config = dict(
    model='self-supervised image encoder',
    dataset='regions of photos with short descriptions (Visual Genome)',
    train_examples=203450,
    image_size=32,
    crop_scale_min=0.2,
    horizontal_flip=True,
    translate=0.06,
    color_jitter=0.6,
    method='simsiam',
    arch='resnet',
    norm='groupnorm',
    activation='relu',
    weight_standardization=False,
    depths=[2, 5, 2],
    kernel_size=3,
    stem='deep',
    avg_pool_shortcut=True,
    widths=[48, 96, 192],
    projector_hidden=512,
    projector_out=256,
    projector_hidden_layers=1,
    init='orthogonal',
    residual_init='none',
    optimizer='soap',
    beta2=0.99,
    lr=0.0029,
    beta1=0.9,
    shampoo_beta=0.99,
    eps=1e-08,
    precondition_frequency=32,
    max_precond_dim=1536,
    merge_dims=True,
    one_sided=False,
    adamw_lr_other_params=0.0025,
    grad_clip=1.0,
    adaptive_grad_clip=0.1,
    ema_decay=0.995,
    steps=8600,
    batch_size=256,
    epochs=10.8,
    lr_schedule='step',
    warmup_steps=250,
    weight_decay=0.3,
    adamw_weight_decay_other_params=0.05,
)
Rows from block 6, named by matrix and row number. Rows with one number belong to one channel. Each number is 200 + 40 x the weight over its row's rms, rounded and kept within 0 to 999. All counts start at 0. After the name is the row's rms in percent of the matrix's.
# convs0: first 3x3 conv (model.blocks.6.convs.0.weight, 96x96x3x3), inputs 14-27, a 3x3 kernel for each
# convs1: second 3x3 conv (model.blocks.6.convs.1.weight, 96x96x3x3, transposed), outputs 14-27, a 3x3 kernel for each
convs0.70,086,133,211,245,218,234,204,234,197,217,204,178,217,240,230,250,279,182,219,320,120,209,224,160,204,180,164,164,193,208,208,241,233,153,192,191,159,209,213,216,194,235,173,216,198,181,192,186,198,238,207,214,193,218,198,157,222,206,199,207,197,182,205,148,148,195,251,135,259,206,219,258,200,191,144,235,199,135,205,188,218,226,161,142,207,180,147,195,97,164,183,184,248,177,191,268,193,139,165,129,180,179,175,194,134,132,176,203,212,258,332,173,156,284,194,251,153,224,221,243,240,193,241,218,207,165,242
convs1.70,084,183,177,166,221,222,192,257,183,206,146,177,152,114,125,215,214,169,196,202,210,157,244,216,197,74,265,185,231,197,196,134,196,210,209,167,188,194,175,194,191,197,197,175,192,220,165,139,171,207,255,191,154,251,184,175,259,188,227,255,162,255,250,199,224,228,218,166,181,208,200,185,217,251,210,254,197,247,209,229,178,207,153,191,159,250,208,179,217,155,205,98,190,178,174,190,197,208,157,233,180,113,177,180,208,178,185,147,168,213,192,216,112,142,330,185,220,149,99,122,160,191,161,171,120,183,178
convs0.71,138,179,192,186,210,172,171,228,219,164,247,202,219,226,202,173,168,238,172,222,161,163,220,227,221,216,173,214,186,230,233,163,177,193,201,218,188,178,222,159,195,169,146,155,228,164,231,163,153,203,146,195,184,167,203,156,189,110,207,219,202,182,222,132,219,229,202,226,206,196,228,249,208,146,175,215,245,145,192,158,139,222,190,188,161,210,211,202,154,210,225,197,202,192,173,193,181,182,182,194,206,164,124,190,200,144,167,192,153,193,211,172,147,181,158,249,268,178,178,224,195,219,246,206,183,156,174
convs1.71,145,185,188,208,209,203,206,183,193,225,209,198,204,191,205,217,201,179,207,156,228,264,189,195,252,168,202,212,152,179,159,164,189,213,178,200,208,227,294,311,172,240,246,145,191,221,194,176,173,200,171,199,176,182,178,173,227,209,183,154,172,214,227,188,234,225,225,234,221,207,231,230,211,198,162,155,135,158,187,91,205,189,271,245,276,237,202,253,237,238,246,242,221,222,174,187,165,151,214,199,219,204,194,151,205,234,155,199,158,184,165,200,224,183,206,190,184,163,194,182,160,208,134,179,176,194,160
convs0.72,101,204,205,218,156,191,194,173,204,196,223,213,205,218,114,151,213,191,236,139,262,229,177,255,238,206,286,162,196,211,182,148,197,242,245,178,277,228,193,243,205,187,162,246,275,218,211,170,151,194,274,244,151,186,169,253,172,222,161,245,179,193,209,191,144,209,213,207,178,139,200,216,179,158,222,174,265,230,198,208,272,205,199,205,170,266,238,149,220,198,154,176,166,172,163,180,235,230,232,210,203,201,187,196,153,227,147,128,175,144,218,201,222,93,201,173,125,247,247,230,154,220,216,205,177,192,219
convs1.72,086,131,194,161,195,211,221,182,208,176,254,258,222,177,177,270,209,207,161,237,209,204,233,187,295,200,155,207,193,219,265,163,161,151,146,212,222,108,139,192,189,184,225,208,147,155,170,197,153,164,216,225,233,205,220,243,179,217,188,208,238,122,150,154,165,215,200,215,191,172,209,219,209,257,239,263,167,192,231,199,161,194,195,166,178,159,146,187,124,171,156,216,203,239,237,261,167,207,165,235,142,129,133,164,178,167,203,213,186,164,172,164,225,156,197,171,103,169,200,167,233,226,168,140,176,237,199
convs0.73,132,171,194,209,208,240,251,186,268,286,172,223,208,192,117,166,206,235,287,161,250,187,187,257,185,208,199,195,225,218,157,199,188,164,297,234,246,93,178,228,107,135,163,223,252,236,225,207,232,228,252,256,178,203,187,166,250,178,208,276,246,199,211,226,184,206,207,202,206,166,214,259,242,221,195,185,193,271,288,223,280,221,237,208,194,261,200,182,166,166,173,184,232,231,158,207,211,217,238,198,179,172,172,263,151,215,205,128,131,239,243,182,191,220,215,260,214,215,165,175,148,199,184,241,204,252,186
convs1.73,128,161,189,201,151,158,213,148,198,178,237,245,261,198,203,188,248,236,209,199,295,189,173,196,201,288,202,229,190,234,280,257,202,269,197,232,283,171,167,91,131,200,191,106,114,145,231,193,190,231,219,212,234,226,238,163,228,169,227,219,170,244,193,222,220,233,237,199,195,221,255,241,216,249,164,224,224,237,245,215,201,124,162,192,114,122,183,89,126,135,145,204,215,214,187,189,176,156,219,208,152,192,230,209,210,140,108,97,110,201,201,175,220,215,197,165,175,220,210,241,237,216,184,262,221,255,224
convs0.74,092,230,227,196,183,182,239,180,169,221,194,208,238,192,171,224,237,167,191,206,209,217,152,209,259,191,171,116,216,177,145,169,213,232,141,118,227,180,271,228,258,288,232,224,331,201,170,179,164,187,176,142,228,141,242,221,186,204,177,164,97,167,141,148,219,266,207,236,227,246,262,165,164,146,169,155,193,100,131,181,152,154,283,248,269,306,265,259,224,252,268,173,168,104,145,171,110,171,166,115,137,180,187,137,198,214,230,191,183,233,171,126,138,145,184,243,262,191,191,270,207,193,190,236,237,259,264
convs1.74,091,131,241,184,198,231,221,157,180,215,179,214,243,250,179,210,217,228,161,196,130,206,176,245,220,210,196,213,281,138,273,284,289,228,292,276,314,117,271,235,257,244,159,196,162,197,164,214,167,166,235,249,188,203,197,164,181,188,108,165,133,231,260,174,227,235,201,200,200,183,147,169,182,195,209,193,80,117,169,92,171,173,167,195,235,204,241,178,237,228,167,122,138,188,172,154,204,178,145,201,205,226,235,178,201,198,208,229,117,125,216,194,127,218,196,189,181,191,191,174,172,197,180,177,209,218,219
convs0.75,089,182,218,219,222,226,204,189,185,182,165,189,215,183,187,232,196,266,180,231,169,89,232,206,159,152,105,175,208,123,204,228,197,176,176,144,238,230,322,236,190,299,284,154,275,221,214,198,248,230,204,213,201,255,193,176,222,178,165,169,148,162,210,163,255,182,132,206,174,194,202,160,185,239,200,204,180,218,157,189,243,196,147,113,238,182,155,186,259,207,179,179,209,226,227,250,243,179,164,155,197,236,150,144,232,190,209,120,241,184,258,188,190,241,262,245,177,154,162,253,170,189,232,225,214,236,215
convs1.75,092,186,172,123,193,180,180,230,219,229,189,224,164,206,241,205,233,243,219,210,243,270,156,223,255,250,234,226,206,239,206,176,265,239,137,199,209,182,159,192,215,229,175,186,204,135,199,194,255,157,200,185,231,237,190,204,225,249,171,255,198,211,241,193,236,181,189,230,178,194,163,176,143,174,182,175,237,187,148,151,203,221,216,221,187,193,239,273,226,235,148,209,235,235,232,253,210,275,250,271,182,221,194,182,208,213,257,307,234,182,188,219,220,222,174,241,114,185,263,209,159,247,254,238,226,213,179
convs0.76,068,203,209,193,173,249,174,195,226,165,183,237,251,176,203,188,248,270,212,196,225,192,249,254,185,298,172,122,180,240,149,245,197,177,190,166,234,132,182,212,167,254,194,208,223,140,182,184,239,210,200,244,199,217,255,189,242,208,170,230,192,111,180,197,240,242,207,206,234,209,166,188,194,164,234,157,208,215,203,214,200,166,123,170,154,155,220,179,217,169,204,262,223,209,217,211,184,218,219,235,219,207,268,251,271,228,209,228,161,139,220,163,221,215,225,204,261,187,209,188,129,219,194,187,208,246,232
convs1.76,074,223,190,159,182,191,263,217,174,192,278,252,205,219,169,209,202,207,214,267,209,172,239,199,278,269,232,284,205,240,219,198,213,202,236,184,175,219,288,135,122,224,162,121,150,44,187,218,247,222,220,164,207,224,154,237,169,141,160,122,163,181,190,112,208,179,185,207,189,175,150,191,186,271,229,218,263,181,214,162,153,179,269,197,153,203,192,189,96,179,212,272,246,232,252,236,196,276,236,205,203,182,222,212,227,226,246,221,125,187,220,229,162,204,173,222,246,255,211,119,247,206,169,228,215,174,242
convs0.77,095,163,190,215,214,179,180,226,217,233,192,176,189,205,230,214,181,241,196,237,143,206,170,162,164,156,213,155,198,224,205,244,213,189,207,213,203,107,400,348,314,384,252,296,274,171,179,196,232,215,167,207,189,151,172,196,235,215,205,191,198,141,143,145,236,197,215,209,195,213,224,202,213,256,165,112,208,163,154,180,198,126,288,244,280,362,268,253,263,277,281,234,212,250,171,177,214,177,141,111,222,223,226,221,282,260,161,218,208,154,183,182,209,176,239,192,142,241,158,210,197,207,189,248,233,171,175
convs1.77,089,205,212,192,265,193,228,191,200,211,168,200,221,191,167,198,181,195,177,183,233,208,205,97,168,160,170,174,182,171,272,176,185,226,180,252,219,175,232,211,156,248,353,140,163,287,154,140,150,179,139,164,197,164,176,264,270,261,220,254,280,240,233,244,163,151,139,193,148,167,166,124,178,139,159,76,98,107,66,124,126,84,254,261,291,273,297,299,268,278,242,161,234,182,176,215,181,232,249,198,307,313,297,218,221,299,281,246,240,181,207,164,207,139,159,265,230,211,229,237,232,183,197,201,223,194,204
convs0.78,104,191,210,204,189,201,215,149,214,160,248,175,243,166,256,177,212,232,212,206,206,168,170,190,179,190,215,209,202,238,195,164,203,173,174,178,174,166,190,199,170,168,117,214,155,147,181,127,114,149,196,117,221,235,261,185,151,214,248,222,193,198,130,108,205,186,187,233,220,192,215,279,234,231,242,208,282,271,279,163,289,298,128,76,123,163,215,155,122,113,155,185,170,209,173,197,171,231,152,177,133,129,187,131,149,136,177,210,177,192,214,160,192,156,203,163,200,202,193,159,168,193,222,205,289,250,181
convs1.78,097,148,141,168,168,156,139,147,210,202,198,148,162,224,204,223,215,214,226,272,187,195,197,135,193,244,221,198,141,110,112,259,160,158,141,226,160,166,289,314,120,220,241,151,234,346,215,204,145,223,240,221,207,212,207,190,215,199,155,186,180,199,167,197,253,207,269,222,238,205,246,219,221,186,233,191,194,269,208,277,279,162,190,187,229,164,190,156,163,158,221,216,176,172,198,221,186,191,160,257,222,181,204,119,95,250,212,248,184,202,194,240,200,145,173,200,195,148,251,243,195,189,211,188,233,192,228
convs0.79,122,219,144,143,267,267,219,216,210,180,244,210,183,188,184,189,248,209,186,243,218,170,177,110,196,219,191,195,229,213,176,115,226,195,250,200,212,124,149,182,227,250,216,162,198,215,169,216,176,204,222,236,123,147,194,237,297,266,185,264,222,208,203,204,226,191,184,162,179,185,172,237,177,207,258,183,184,161,192,238,181,156,283,190,142,202,184,219,218,193,164,154,200,238,207,268,194,238,186,197,182,181,153,87,149,130,242,276,240,206,194,235,111,230,117,239,164,207,123,92,130,81,199,85,207,108,157
convs1.79,111,192,218,185,221,182,215,173,187,182,151,206,215,201,146,156,174,175,215,102,221,180,130,132,141,123,148,131,220,162,267,191,189,149,250,199,228,163,168,260,198,215,168,232,118,221,205,180,198,235,199,223,196,207,195,235,200,297,200,155,201,199,148,167,171,223,144,132,129,176,194,181,160,258,321,237,239,195,241,286,236,273,219,176,228,208,192,153,175,187,257,246,255,180,246,264,214,221,195,192,248,260,250,208,105,186,237,207,243,202,241,210,231,247,194,205,248,219,202,142,116,136,151,196,98,180,250
convs0.80,086,188,209,234,205,190,230,194,229,240,212,208,277,153,172,189,227,175,190,284,237,181,219,214,211,195,164,165,208,230,166,215,207,230,210,212,211,164,198,198,187,229,194,131,151,194,183,227,234,263,287,273,226,188,172,140,230,164,200,197,161,181,263,183,185,172,180,217,232,169,202,208,158,134,122,149,111,156,177,220,188,150,179,176,212,221,148,206,204,204,181,211,197,205,236,192,245,264,226,186,187,241,203,225,178,217,149,111,127,203,212,199,184,173,182,185,193,133,223,205,169,173,270,208,166,180,242
convs1.80,078,224,253,223,242,196,171,250,197,222,213,146,234,203,111,191,221,189,214,197,156,209,222,214,199,161,299,288,268,155,234,106,207,162,229,201,215,125,248,215,240,240,141,245,250,148,172,198,185,223,200,208,188,192,175,231,213,275,211,213,265,171,226,232,205,200,218,188,191,190,239,220,235,278,201,179,215,163,216,164,143,227,183,179,173,211,180,142,191,207,185,101,176,157,135,189,158,196,144,170,137,197,194,198,168,111,183,174,168,206,183,206,191,140,185,199,287,204,184,153,256,139,210,225,213,206,196
convs0.81,161,171,272,183,183,218,186,200,233,193,187,170,229,199,195,187,177,188,183,203,176,207,208,175,191,229,228,229,212,177,239,209,189,191,160,156,158,186,237,214,137,290,186,113,253,224,163,176,164,197,204,188,230,217,193,227,160,207,183,192,166,162,229,175,261,243,309,229,256,236,211,239,235,146,241,146,189,197,244,234,189,309,205,198,123,243,251,285,208,230,205,174,233,194,188,223,180,155,220,141,198,132,168,262,204,220,267,201,246,218,214,226,232,242,177,146,266,195,178,211,155,173,220,253,184,225,227
convs1.81,131,224,216,232,239,242,173,181,183,165,221,211,176,255,196,215,185,208,154,152,246,162,185,217,132,191,231,237,157,218,168,180,136,249,126,187,229,216,221,250,181,228,291,160,124,198,205,197,222,183,174,178,182,190,204,157,194,195,228,227,235,254,226,181,176,199,189,204,221,199,199,189,186,196,217,172,212,250,246,250,301,301,214,186,232,175,255,201,227,200,219,162,215,193,197,213,218,180,177,232,239,266,254,205,209,199,120,197,205,215,240,177,159,152,238,205,204,201,196,203,205,180,203,213,192,222,185