From a checkpoint of a small self-supervised image encoder: 2.57M parameters, arch resnet.
Rows from block 5, named by matrix and row number. Rows with one number belong to one channel. Each number is 128 + 24 x the weight over its row's rms, rounded and kept within 0 to 255. All counts start at 0. After the name is the row's rms in percent of the matrix's.
# convs0: first 3x3 conv (model.blocks.5.convs.0.weight, 96x96x3x3), inputs 84-95, a 3x3 kernel for each
# convs1: second 3x3 conv (model.blocks.5.convs.1.weight, 96x96x3x3, transposed), outputs 84-95, a 3x3 kernel for each
convs0.79 117 [188 184 150 182 162 123 205 176 127 134 134 135 133 124 128 163 128 164 165 106 104 186 124 142 134 117 172 227 195  47 146 227 125 189 120  80 117 135 131 156 124 106 158 115 116 110 113 124 134 132 121 145 134 121 104 132  86  96 124  90 125 121 118 161 122 153 124 150 127 137 128 121 137 105 108 107 123 174 104 144 127 159 122 147 111 115 111 126 161 110 143 139 126 128 124 122 121 103 130 111  77 139 135 134  93  86 122 127]
convs0.80 128 [142 126  82 141  82  94 134 103 140 124 118 141 114 132 132 133 136 144  97 113 132 125 145 162 145 114 136  59  34  81 113  91  75 201 165 138 134 129  99 140 156 134 106 152  97 184 146 176 127  78 101 116 118 110 142 121 107 155 167 122 138 173 136  72  76 136 101 140 127 137 142 118 119 138 136 111 133 109 165 119 132 160  81 147 138 112 116 130 161 141 111 153  75 148 130 136 123 107  82 158 122 116 110 143 119 141 118 153]
convs0.81 112 [ 98 117 129 117 118 137 160  89 120 126 127 124 107 111 113 119 124 131 132 102  79  99 129 117 115 144 139 108 153  27 111 142  40 151 170 126 117 123  65 106 122 111 122 124 119 111 130 142 142 170 125 154 147 140 125 129 125 120 154 137 104 107 123 186 203 143 108 148 156 138 131 137 136 145 159 127 145 122 149 173 179 122  94 139 119 103 142 124 128 116  92 147 157 164 115 133 136 139 134 148 116 157 137 114 137  81 105 121]
convs0.82 099 [ 86 130  87 101 106 143  43 111 139 132 109 132 102  83 112 119 100  94 110 118 132 107 117 132 132 125 135 136 183 140 120 174 132 189 241 244  93 123  87 106 128 104 117 116 140 140 125 146 108  90 112  97 133  98 162 130 138 144  97 128 129 108 129 111  88  85 130 120  97 134 143 130  91  99  96  83  99 122 104  98 127 146 113 112 120 142 164 140 181 102 140 120 123 104 127 149  94 109 147 142  84 118 147 113 127 139 128 152]
convs0.83 115 [151  90 130 153  72 120 113 142 167 141 123 144 153 115 160 143 119 137 138 143 127 112  97 117 107  95  97 138 169 106 123 156  95 168  93 138 140 160 145  94 135 120 126 103 132 123 141 136 135 126 122 121 118 104 115 150 151 104 110 150 111 154 154 113 126 116 109 144 170 114 101  96  97 135 106 101 133 132  94 124 120 128 137 146 124 126 119 124 137 179 137 140 104 101 151 139 165 154 127 113  96  75 134 150 127 126 139 141]
convs0.84 086 [110  90  59 133 181  80 127 149 140 133 126 132 107 141 146 131 114 138  55 106 110 159 134 142 115 141  73  88  73 114 105  85 115  76 100 139  96 123 125 111 128 151 127 157 133  92 126  85 164 159 184 117  94 118 147 173 169 146 144 146 143 119 123 168 121 140  93 124  31 119 159 108 135 145 153 146 148 153 147 120 144 126 117 117 103 129 110 109 121 145 130 107 116 101 121 111  94 111 128 146 111 195 142  72  95 134 135  99]
convs0.85 116 [121 118 131 153 151 123 106 116  69 158 136 155 108 128 128 125 115 148  97 141 159 108 140 140 154 114 126  83  61  91 119  43 112 169 107 132 125 113 102 130 117 150 138 146 109 148 181 140 141 110 149 139 121 104  88 115 152  81 151 118 106  96 196 127 159 170 127 148 105 106 129 116 134 109 162 118 155 113 111 103 176 164 139 126 125 166 124 152 120 135  99 130 123 116 132 157  74 142 102 141  87 206 142 139 139 144 124 109]
convs0.86 107 [130 149 141 118 186 105 116 181 100  97 105 145 118 109 143 114 114 132 119 173 133 115 136 100 113 155 124  73  56  55  55  28 105   0  43 120 130 147 149 138 120 150 163 114 149 121 135 120 111 112 113 126 129 127 123  75 111 114 125 139 161  95 125 131 124 136 172 157 134 135 117 117 176 143 202 153 180 159 192 187 161 145 115 129 125 144 151 118 113 111 107 114 139 160 138 143  89 142 151 128  84 177 166 172 137 182 152 127]
convs0.87 086 [150 105 127 121 152 139 145 140 108 114 121 132 117 118 126 115 113 135  93 140 133 125 111 163 146 144 125  75  54 126  72  57 104  74 121 151 124 165 108 124 126 121 141 111 103  91 110  99 194 178 155 145 129 101 138 130 106 106 124 155 108 112 116 132 195 150  69 107  82 157 115 143 152 128 165 140 150 163 150 131 136 132  98 147 126 109 133 102 101 115 137 128 147 140 108 125 158 154 128 134 133 152 139 104 171 135 140 171]
convs0.88 096 [158 114 108 145 122 126 104 153 121 137 135 143 120 125 129 126 118 146 136 122 110 154 146 122 146 146 113 112 115 118  94 140 153 138 144 193 124 116 141 124 139 142 104  77 108 129 117 109 120 141 109 136 134 116 138 179 127 144 171 108 127 160  90 159 136 104 111 156 101 107 105 154 130 130 163 139 124 126 130  99 134 134 107 184 142 108 177 151 121 170  91 109 149 121 136 124 149 149  68  76 128 159 118  94 141 100 194 141]
convs0.89 086 [107 113  92 100  89  64 146 117  85 118 104 128 134 125 133 137 138 122  90 118  76 111 114 118  73 128  93  58  71 104  56  78 111 121 160 163 136 117 145 116 164 120 130 159 112 132 131 108 122  88 111 109 104 113 127 182 107 133 133 102  82 110 110  88 153  86  91 193 115  84 151 106 127 109 154  80 112 132 156 135 131 149 105 136 130 130 126 139 108  97 151 138 123 155 119 101 102 147 128 205 175  91 166 157 159 129 153 145]
convs0.90 124 [ 82  71 133 133 142 176 169 138  95 110 120 127 138 128 117 120 121 120 128 127  88 136 123 125 142 111 110 178 156 176 138 143 152 177 222 219 108 125 135 101 105 104 106 110 132 134 123 125 132 118 123 147 134 129 138 131 131 131 122 125 152 142 126 118  83 110 143 142  85 132 129 127  96  84 118  62  68  97  63  60  88 108 119 163 151 127 109 127 146 136 138 131  90 156  89 153 130 139 148 133 104 175 172 125 125 106 128  95]
convs0.91 110 [112 122  89 129 101 113 134 147 165 129 105 124 120  97 123 114 123 128  62 144 158 129 125 144 144 158 128 119  75  19 163 107  53 144 161 198 130 149 172 129 147 170 150 148 136 142 130 134 134 131 121 130 109 103 156 161 143 139 133 164 119 111 136 124 119 104  95 143 120 120 187 160 138 124 160 119 141 133 129  98 155 150 120 110 145 134 110  86 111 149 160 135 174 150 170 137 141 144 102 139 155 130 132  98 127 115 121 123]
convs0.92 090 [ 59  88  62 126 151  94 100 132  99 151 128 116 141 128 134 128 120 144 117 109 125 124 118 163  98 142 137  96 122 134 111 102  88 121 104 129 126  99  78 117 141 141  90 147 144 128 122 116 146 154 136 129 136 111 122 140  93 148 126  96 143 135  70  79  81  91 140 110  94  89 125 130 114 138 101  95 131 133 137 114 145 132 153 153 140 165 155  96 139 135  90 155 184 135 150 122 140 146 140 143 117 154 104 111 106  76 138 112]
convs0.93 109 [ 99 138 135 146 132  84 138 133  87 130 136 111 110 126  92 115 124 114  92 166  89 136 138  69 123 188  83 119  95 106 120 113 122 116 114 132 107 139 115 118 122 150  99 120 126 140 148 137 133 106  74 148 106 118 107 146 118 139 137 120 111 143 129 139 138 119 147 138 113  86 148 152 136 100 155 123 106 149 125 141 138 175 106 120 145 110 129  71 105 141 155 149 130 155 138  93  71  91 137 120 125 150 159 159 129 106 131 138]
convs1.79 106 [179  92 110  71  96 126  77 129  96 141 135 142 141 128 138 119 117 144 134 126  75  85 125  95  56 144 119 128  98 109 163 140 127 150 160 102 121 120 144 157 133 132 141 119 110 137 123 129 115 131 154 102 101 133 111 132 120 127 163 106 158 131 121 115 122 148  87 135 159 121 100  77 146 133 108 142 134 143  66 110 153 148 148 168 134 104 148  69  70 153 114 153 128  93 134 129  95 118 147 132 141 123 115  87 142 142 129 109]
convs1.80 134 [152 134 142 170 182 178 108 156 148 140 135 127 146 150 135 126 143 155 118 116 149 128 132 145  91 120 114  92  99 143  94  99 106 125  82  98 124 151 174 144 150 152 154 165 119  98  97 125 103 100 128  94 114  92 139 144 129 134 143 145 110 134 134 138 145 164 152 205 149 113 131 123 133 115 109 134 142 154 105 149  81 128 138 160 125 148 159 131 109 138 112 112 124 119 158 148 115 110 122  96  94 174 153 120 143 147 110  95]
convs1.81 096 [128 127 143 153 160 104 129  96 120 123 122 148 167 180 124 132 107 145 110  93 116 125 120 122  99 116 127  63 144 181 104 209 149 109 133 122 117 118 108 114 111 110 128  89 149 178  95 100 182 149 158 117 157 145 114 121 163 121 177 132 140 105 110 115 112 123 164 154 148  99 174 115 130  91  93  88 136 129 183 129  94 129 102 135 130 134 155 116 156 115 154 101 151 110 157 143 136 178 113 135 126 102 104 191 102  87 130 150]
convs1.82 101 [127 134 130 146 136 111 136  99 101 108 106 126 116 105 135 140 129 133 111 169 128 131 142 128 151 155 153 156 169 133 181 173  66 202 187  79 101 109 141 126 111 127  88 144 160 119 105 163 140 129 137 147 124 125 136 115 117 155 106 121 128 114 129 118  80 123 171 125 153 117 120 140 105  97 111 142 117 146  93 117 195 123 112 155 127 112 114 104  98 139 112 118 135 128 123 111 128 128 126 147 150  98 168 146 172 171 125 153]
convs1.83 126 [139 146 109 130 127 128 153 152 114 123 126 136 108 107 117 116 127 131 134 132 110 123 127 132 165 141 135  87 177  56  84 130 125 128 119 139 137 132 181 152 142 176 153 101 153 136 129 151 126 112 153 124 123 136 117 135 149  81 124 167  83 138 116 138 103  82  97 130 141 108 113 133 137  83 116 108 143  92 140 153 127 105 117 123 100 115  82 181 131 123 125  97 117 124 108 119 152 144 155 115 153  73 133 109  94 140 108 101]
convs1.84 089 [158 159 168 121 116 146 131 162 140 133 141 125 123 140 137 119 134 131 189 165 155 130 124 129 105 117  86 124 150 196 130 145 153 142 158 140 134 135 136 142 131 135 170 116 141  97  90 124 126 149 115 122  97  95 107 120 189 134  98 137 123 120 116 113 123 114 103 125 128 124 129 106 135  92 133 168 125 141  89 147  76 126 133 105 111  97  95 145 172 113 136 144 118 111  91 128 124 127 108 144 159 131 109  74  93 126 144 140]
convs1.85 108 [114 133 144 150 180 145 152 134 140 113 115 116 140 130 140 135 113 116 113 138 118 156 126 128 157 118 112  93  73 157  85 158 125  76 146  94 134 135 159 147 148 173 169  94 121  96 147 143 140 140 125 170 128 133 123 173 148 119 168 153 147 120 136 128 134 122 125 114 152 136 100 114 113 122  99 155 110 143 146 128 143 127 118 125 135 147 137 183 136 155 157  74 107 129 160 125 134 109 146 120 137 131 129 136 111  89 105  70]
convs1.86 093 [136 117 143 102 127 122 129 129 140 118 125 136 133 127 124 143 156 115 131 137 120 172 121 133 121 140 126  88 113  97 108 108 106  89 104 132 131 172 133 137 167 124  52 150 178 140 141 155 151 131 156 120 142 137 177  98 122 133 154 116  74 128 146 135 127 142  92 123 134  97 139 141 162 186 165  86 141 194 158 203 152 128 123 144 140 108 156 136 154 122 148 136 152 117 130 135 129 145 126 145 140 100 145 125 139  91 144  98]
convs1.87 085 [133 135 142 106 126 127 122 107  96 116 139 112 107 129 128 124 136 132 131 134 145 121 113 113 146 121 128 186 206 255  89 122 113 120 112 169 128 150 163  59  49 111 125 144 175 138 121 133 119 139 132 114 133 102  84 148 117 132 148  94 105 167 103 126 146 112 110 112 109 119 129 121 118 114 114 119 142  97 136 130 122 146 135 124 122 109 120 169 134 146  94 119 151 101 112 119 121 141 118 155 137 150  85 116 116 110 149 143]
convs1.88 088 [125 137 135 135 117 164 151 127 140 137 135 133 137 168 131 120 151 150 144 134 148 150 110 135 130 136 128 149 180  95  62 112  96 153 101 101 107 137 163 115 117 127 127 146 150 110 139 140 119 140 109 129 155  77 137 131 107 114 107 124 105 121 126 117 161 115 177 131 141 109 145 149 114  86 148 134 198  87  90 144  92 105 151 111 109 120 131 106 132 137 133 101 108 132 130 139 159 145 124  79 122 129 137 108 138  91 129 152]
convs1.89 082 [174 142 128 109 107 162 126 142 157 138 132 159 120 126 126 114 149 118 147 127 142 117 105 162 137 133 131 205  97  66 145  76 153 129 137 133  63 114 144 113 144  92 104 120 129 139 136 145 154 112 142 143 145 114 148 187 167 128 101 119 123 138 149 152 194 162 129 166 137 136 186 101 153 140 150 108  68 112 147 137 122 107 119 146 136  96 108 151 124 106 142 132 143  86 108 127 115  82 117 109 108 117 112  98 128 121 115  87]
convs1.90 131 [146 144 127 108 124 119  99 124 115 116 101 109  81 113 107 104 116  98 122 134 142 105 115 119 108 136 110 195 182 177 150 230 220 182 209 191 124 127 119 102  83 116  94 132 123 113 127 140 109 109 134 125 143 144 118 139 136 133 126 118 111 126 127 109  94 132 119 109 135 103 130 127  71 102 125  39  84  40  10  47  82 108 128 151 101 120 135 129 131 128 103 101 123  95 136 116 112  95 119 132 134 106 137 112 132 145 139 121]
convs1.91 106 [115 129 120 151 124 134 120 123 134 143 123 142 115 136 146 146 139 118 152 126 113 146 125 123 144 138 124  95 129 113 117 110  56  84 105 117 167 148 124  77 108 122 168 175 128 123 128 112 127 122  89 125 119 124 116 164 140 112 137 130 149 102 118 155 140 128 143 170 149 107 141 121 103 154 109 146 149 144 114 125 137 140 116 108 140 127 109 149 119 102 127 170 124 151 135 126 155 136 151 122 103 104 103 147 121 128 127 107]
convs1.92 086 [161 212 140 120 170 124 137 137 143 144 141 101 124 133 144 140 152 129 112 100 135 105 123 127 127 115 133 144 114 114 145 128 115 113 130 121 116 175  87 147 164 138 156 157 111 128 112 126 154 152 132 170 131 138 155 122 104 143 136  78 135 136 142 131 133 111 118 118 151 124 132 185 144 178 156 152 156 110 143 143 123 158 106  93 147  85 111 109 126 121 184 146  89 130 155 161 161 161 115 106 171 175 138 112 128 160 123 147]
convs1.93 115 [133  83 139 116 117 115 130 150 124 148 141 127 145 141 141 147 151 142 165 132 147 136  94 128 138  92 125 156 107 141 144 118 134 160 127 139 149 102 131 127 130 122  91 108 100 151 124 125 132 129 163  94 104 138  80 162 110 126 101 114  97  75 129  98 105 123 132 152 147 109 114 123 168 146 134 130 113 111 114 117 110  93 154 111 104 142 135 149 149 129 103 116 142 114 151 111 134 121 130 123 134 107 162 112 162 119 103 150]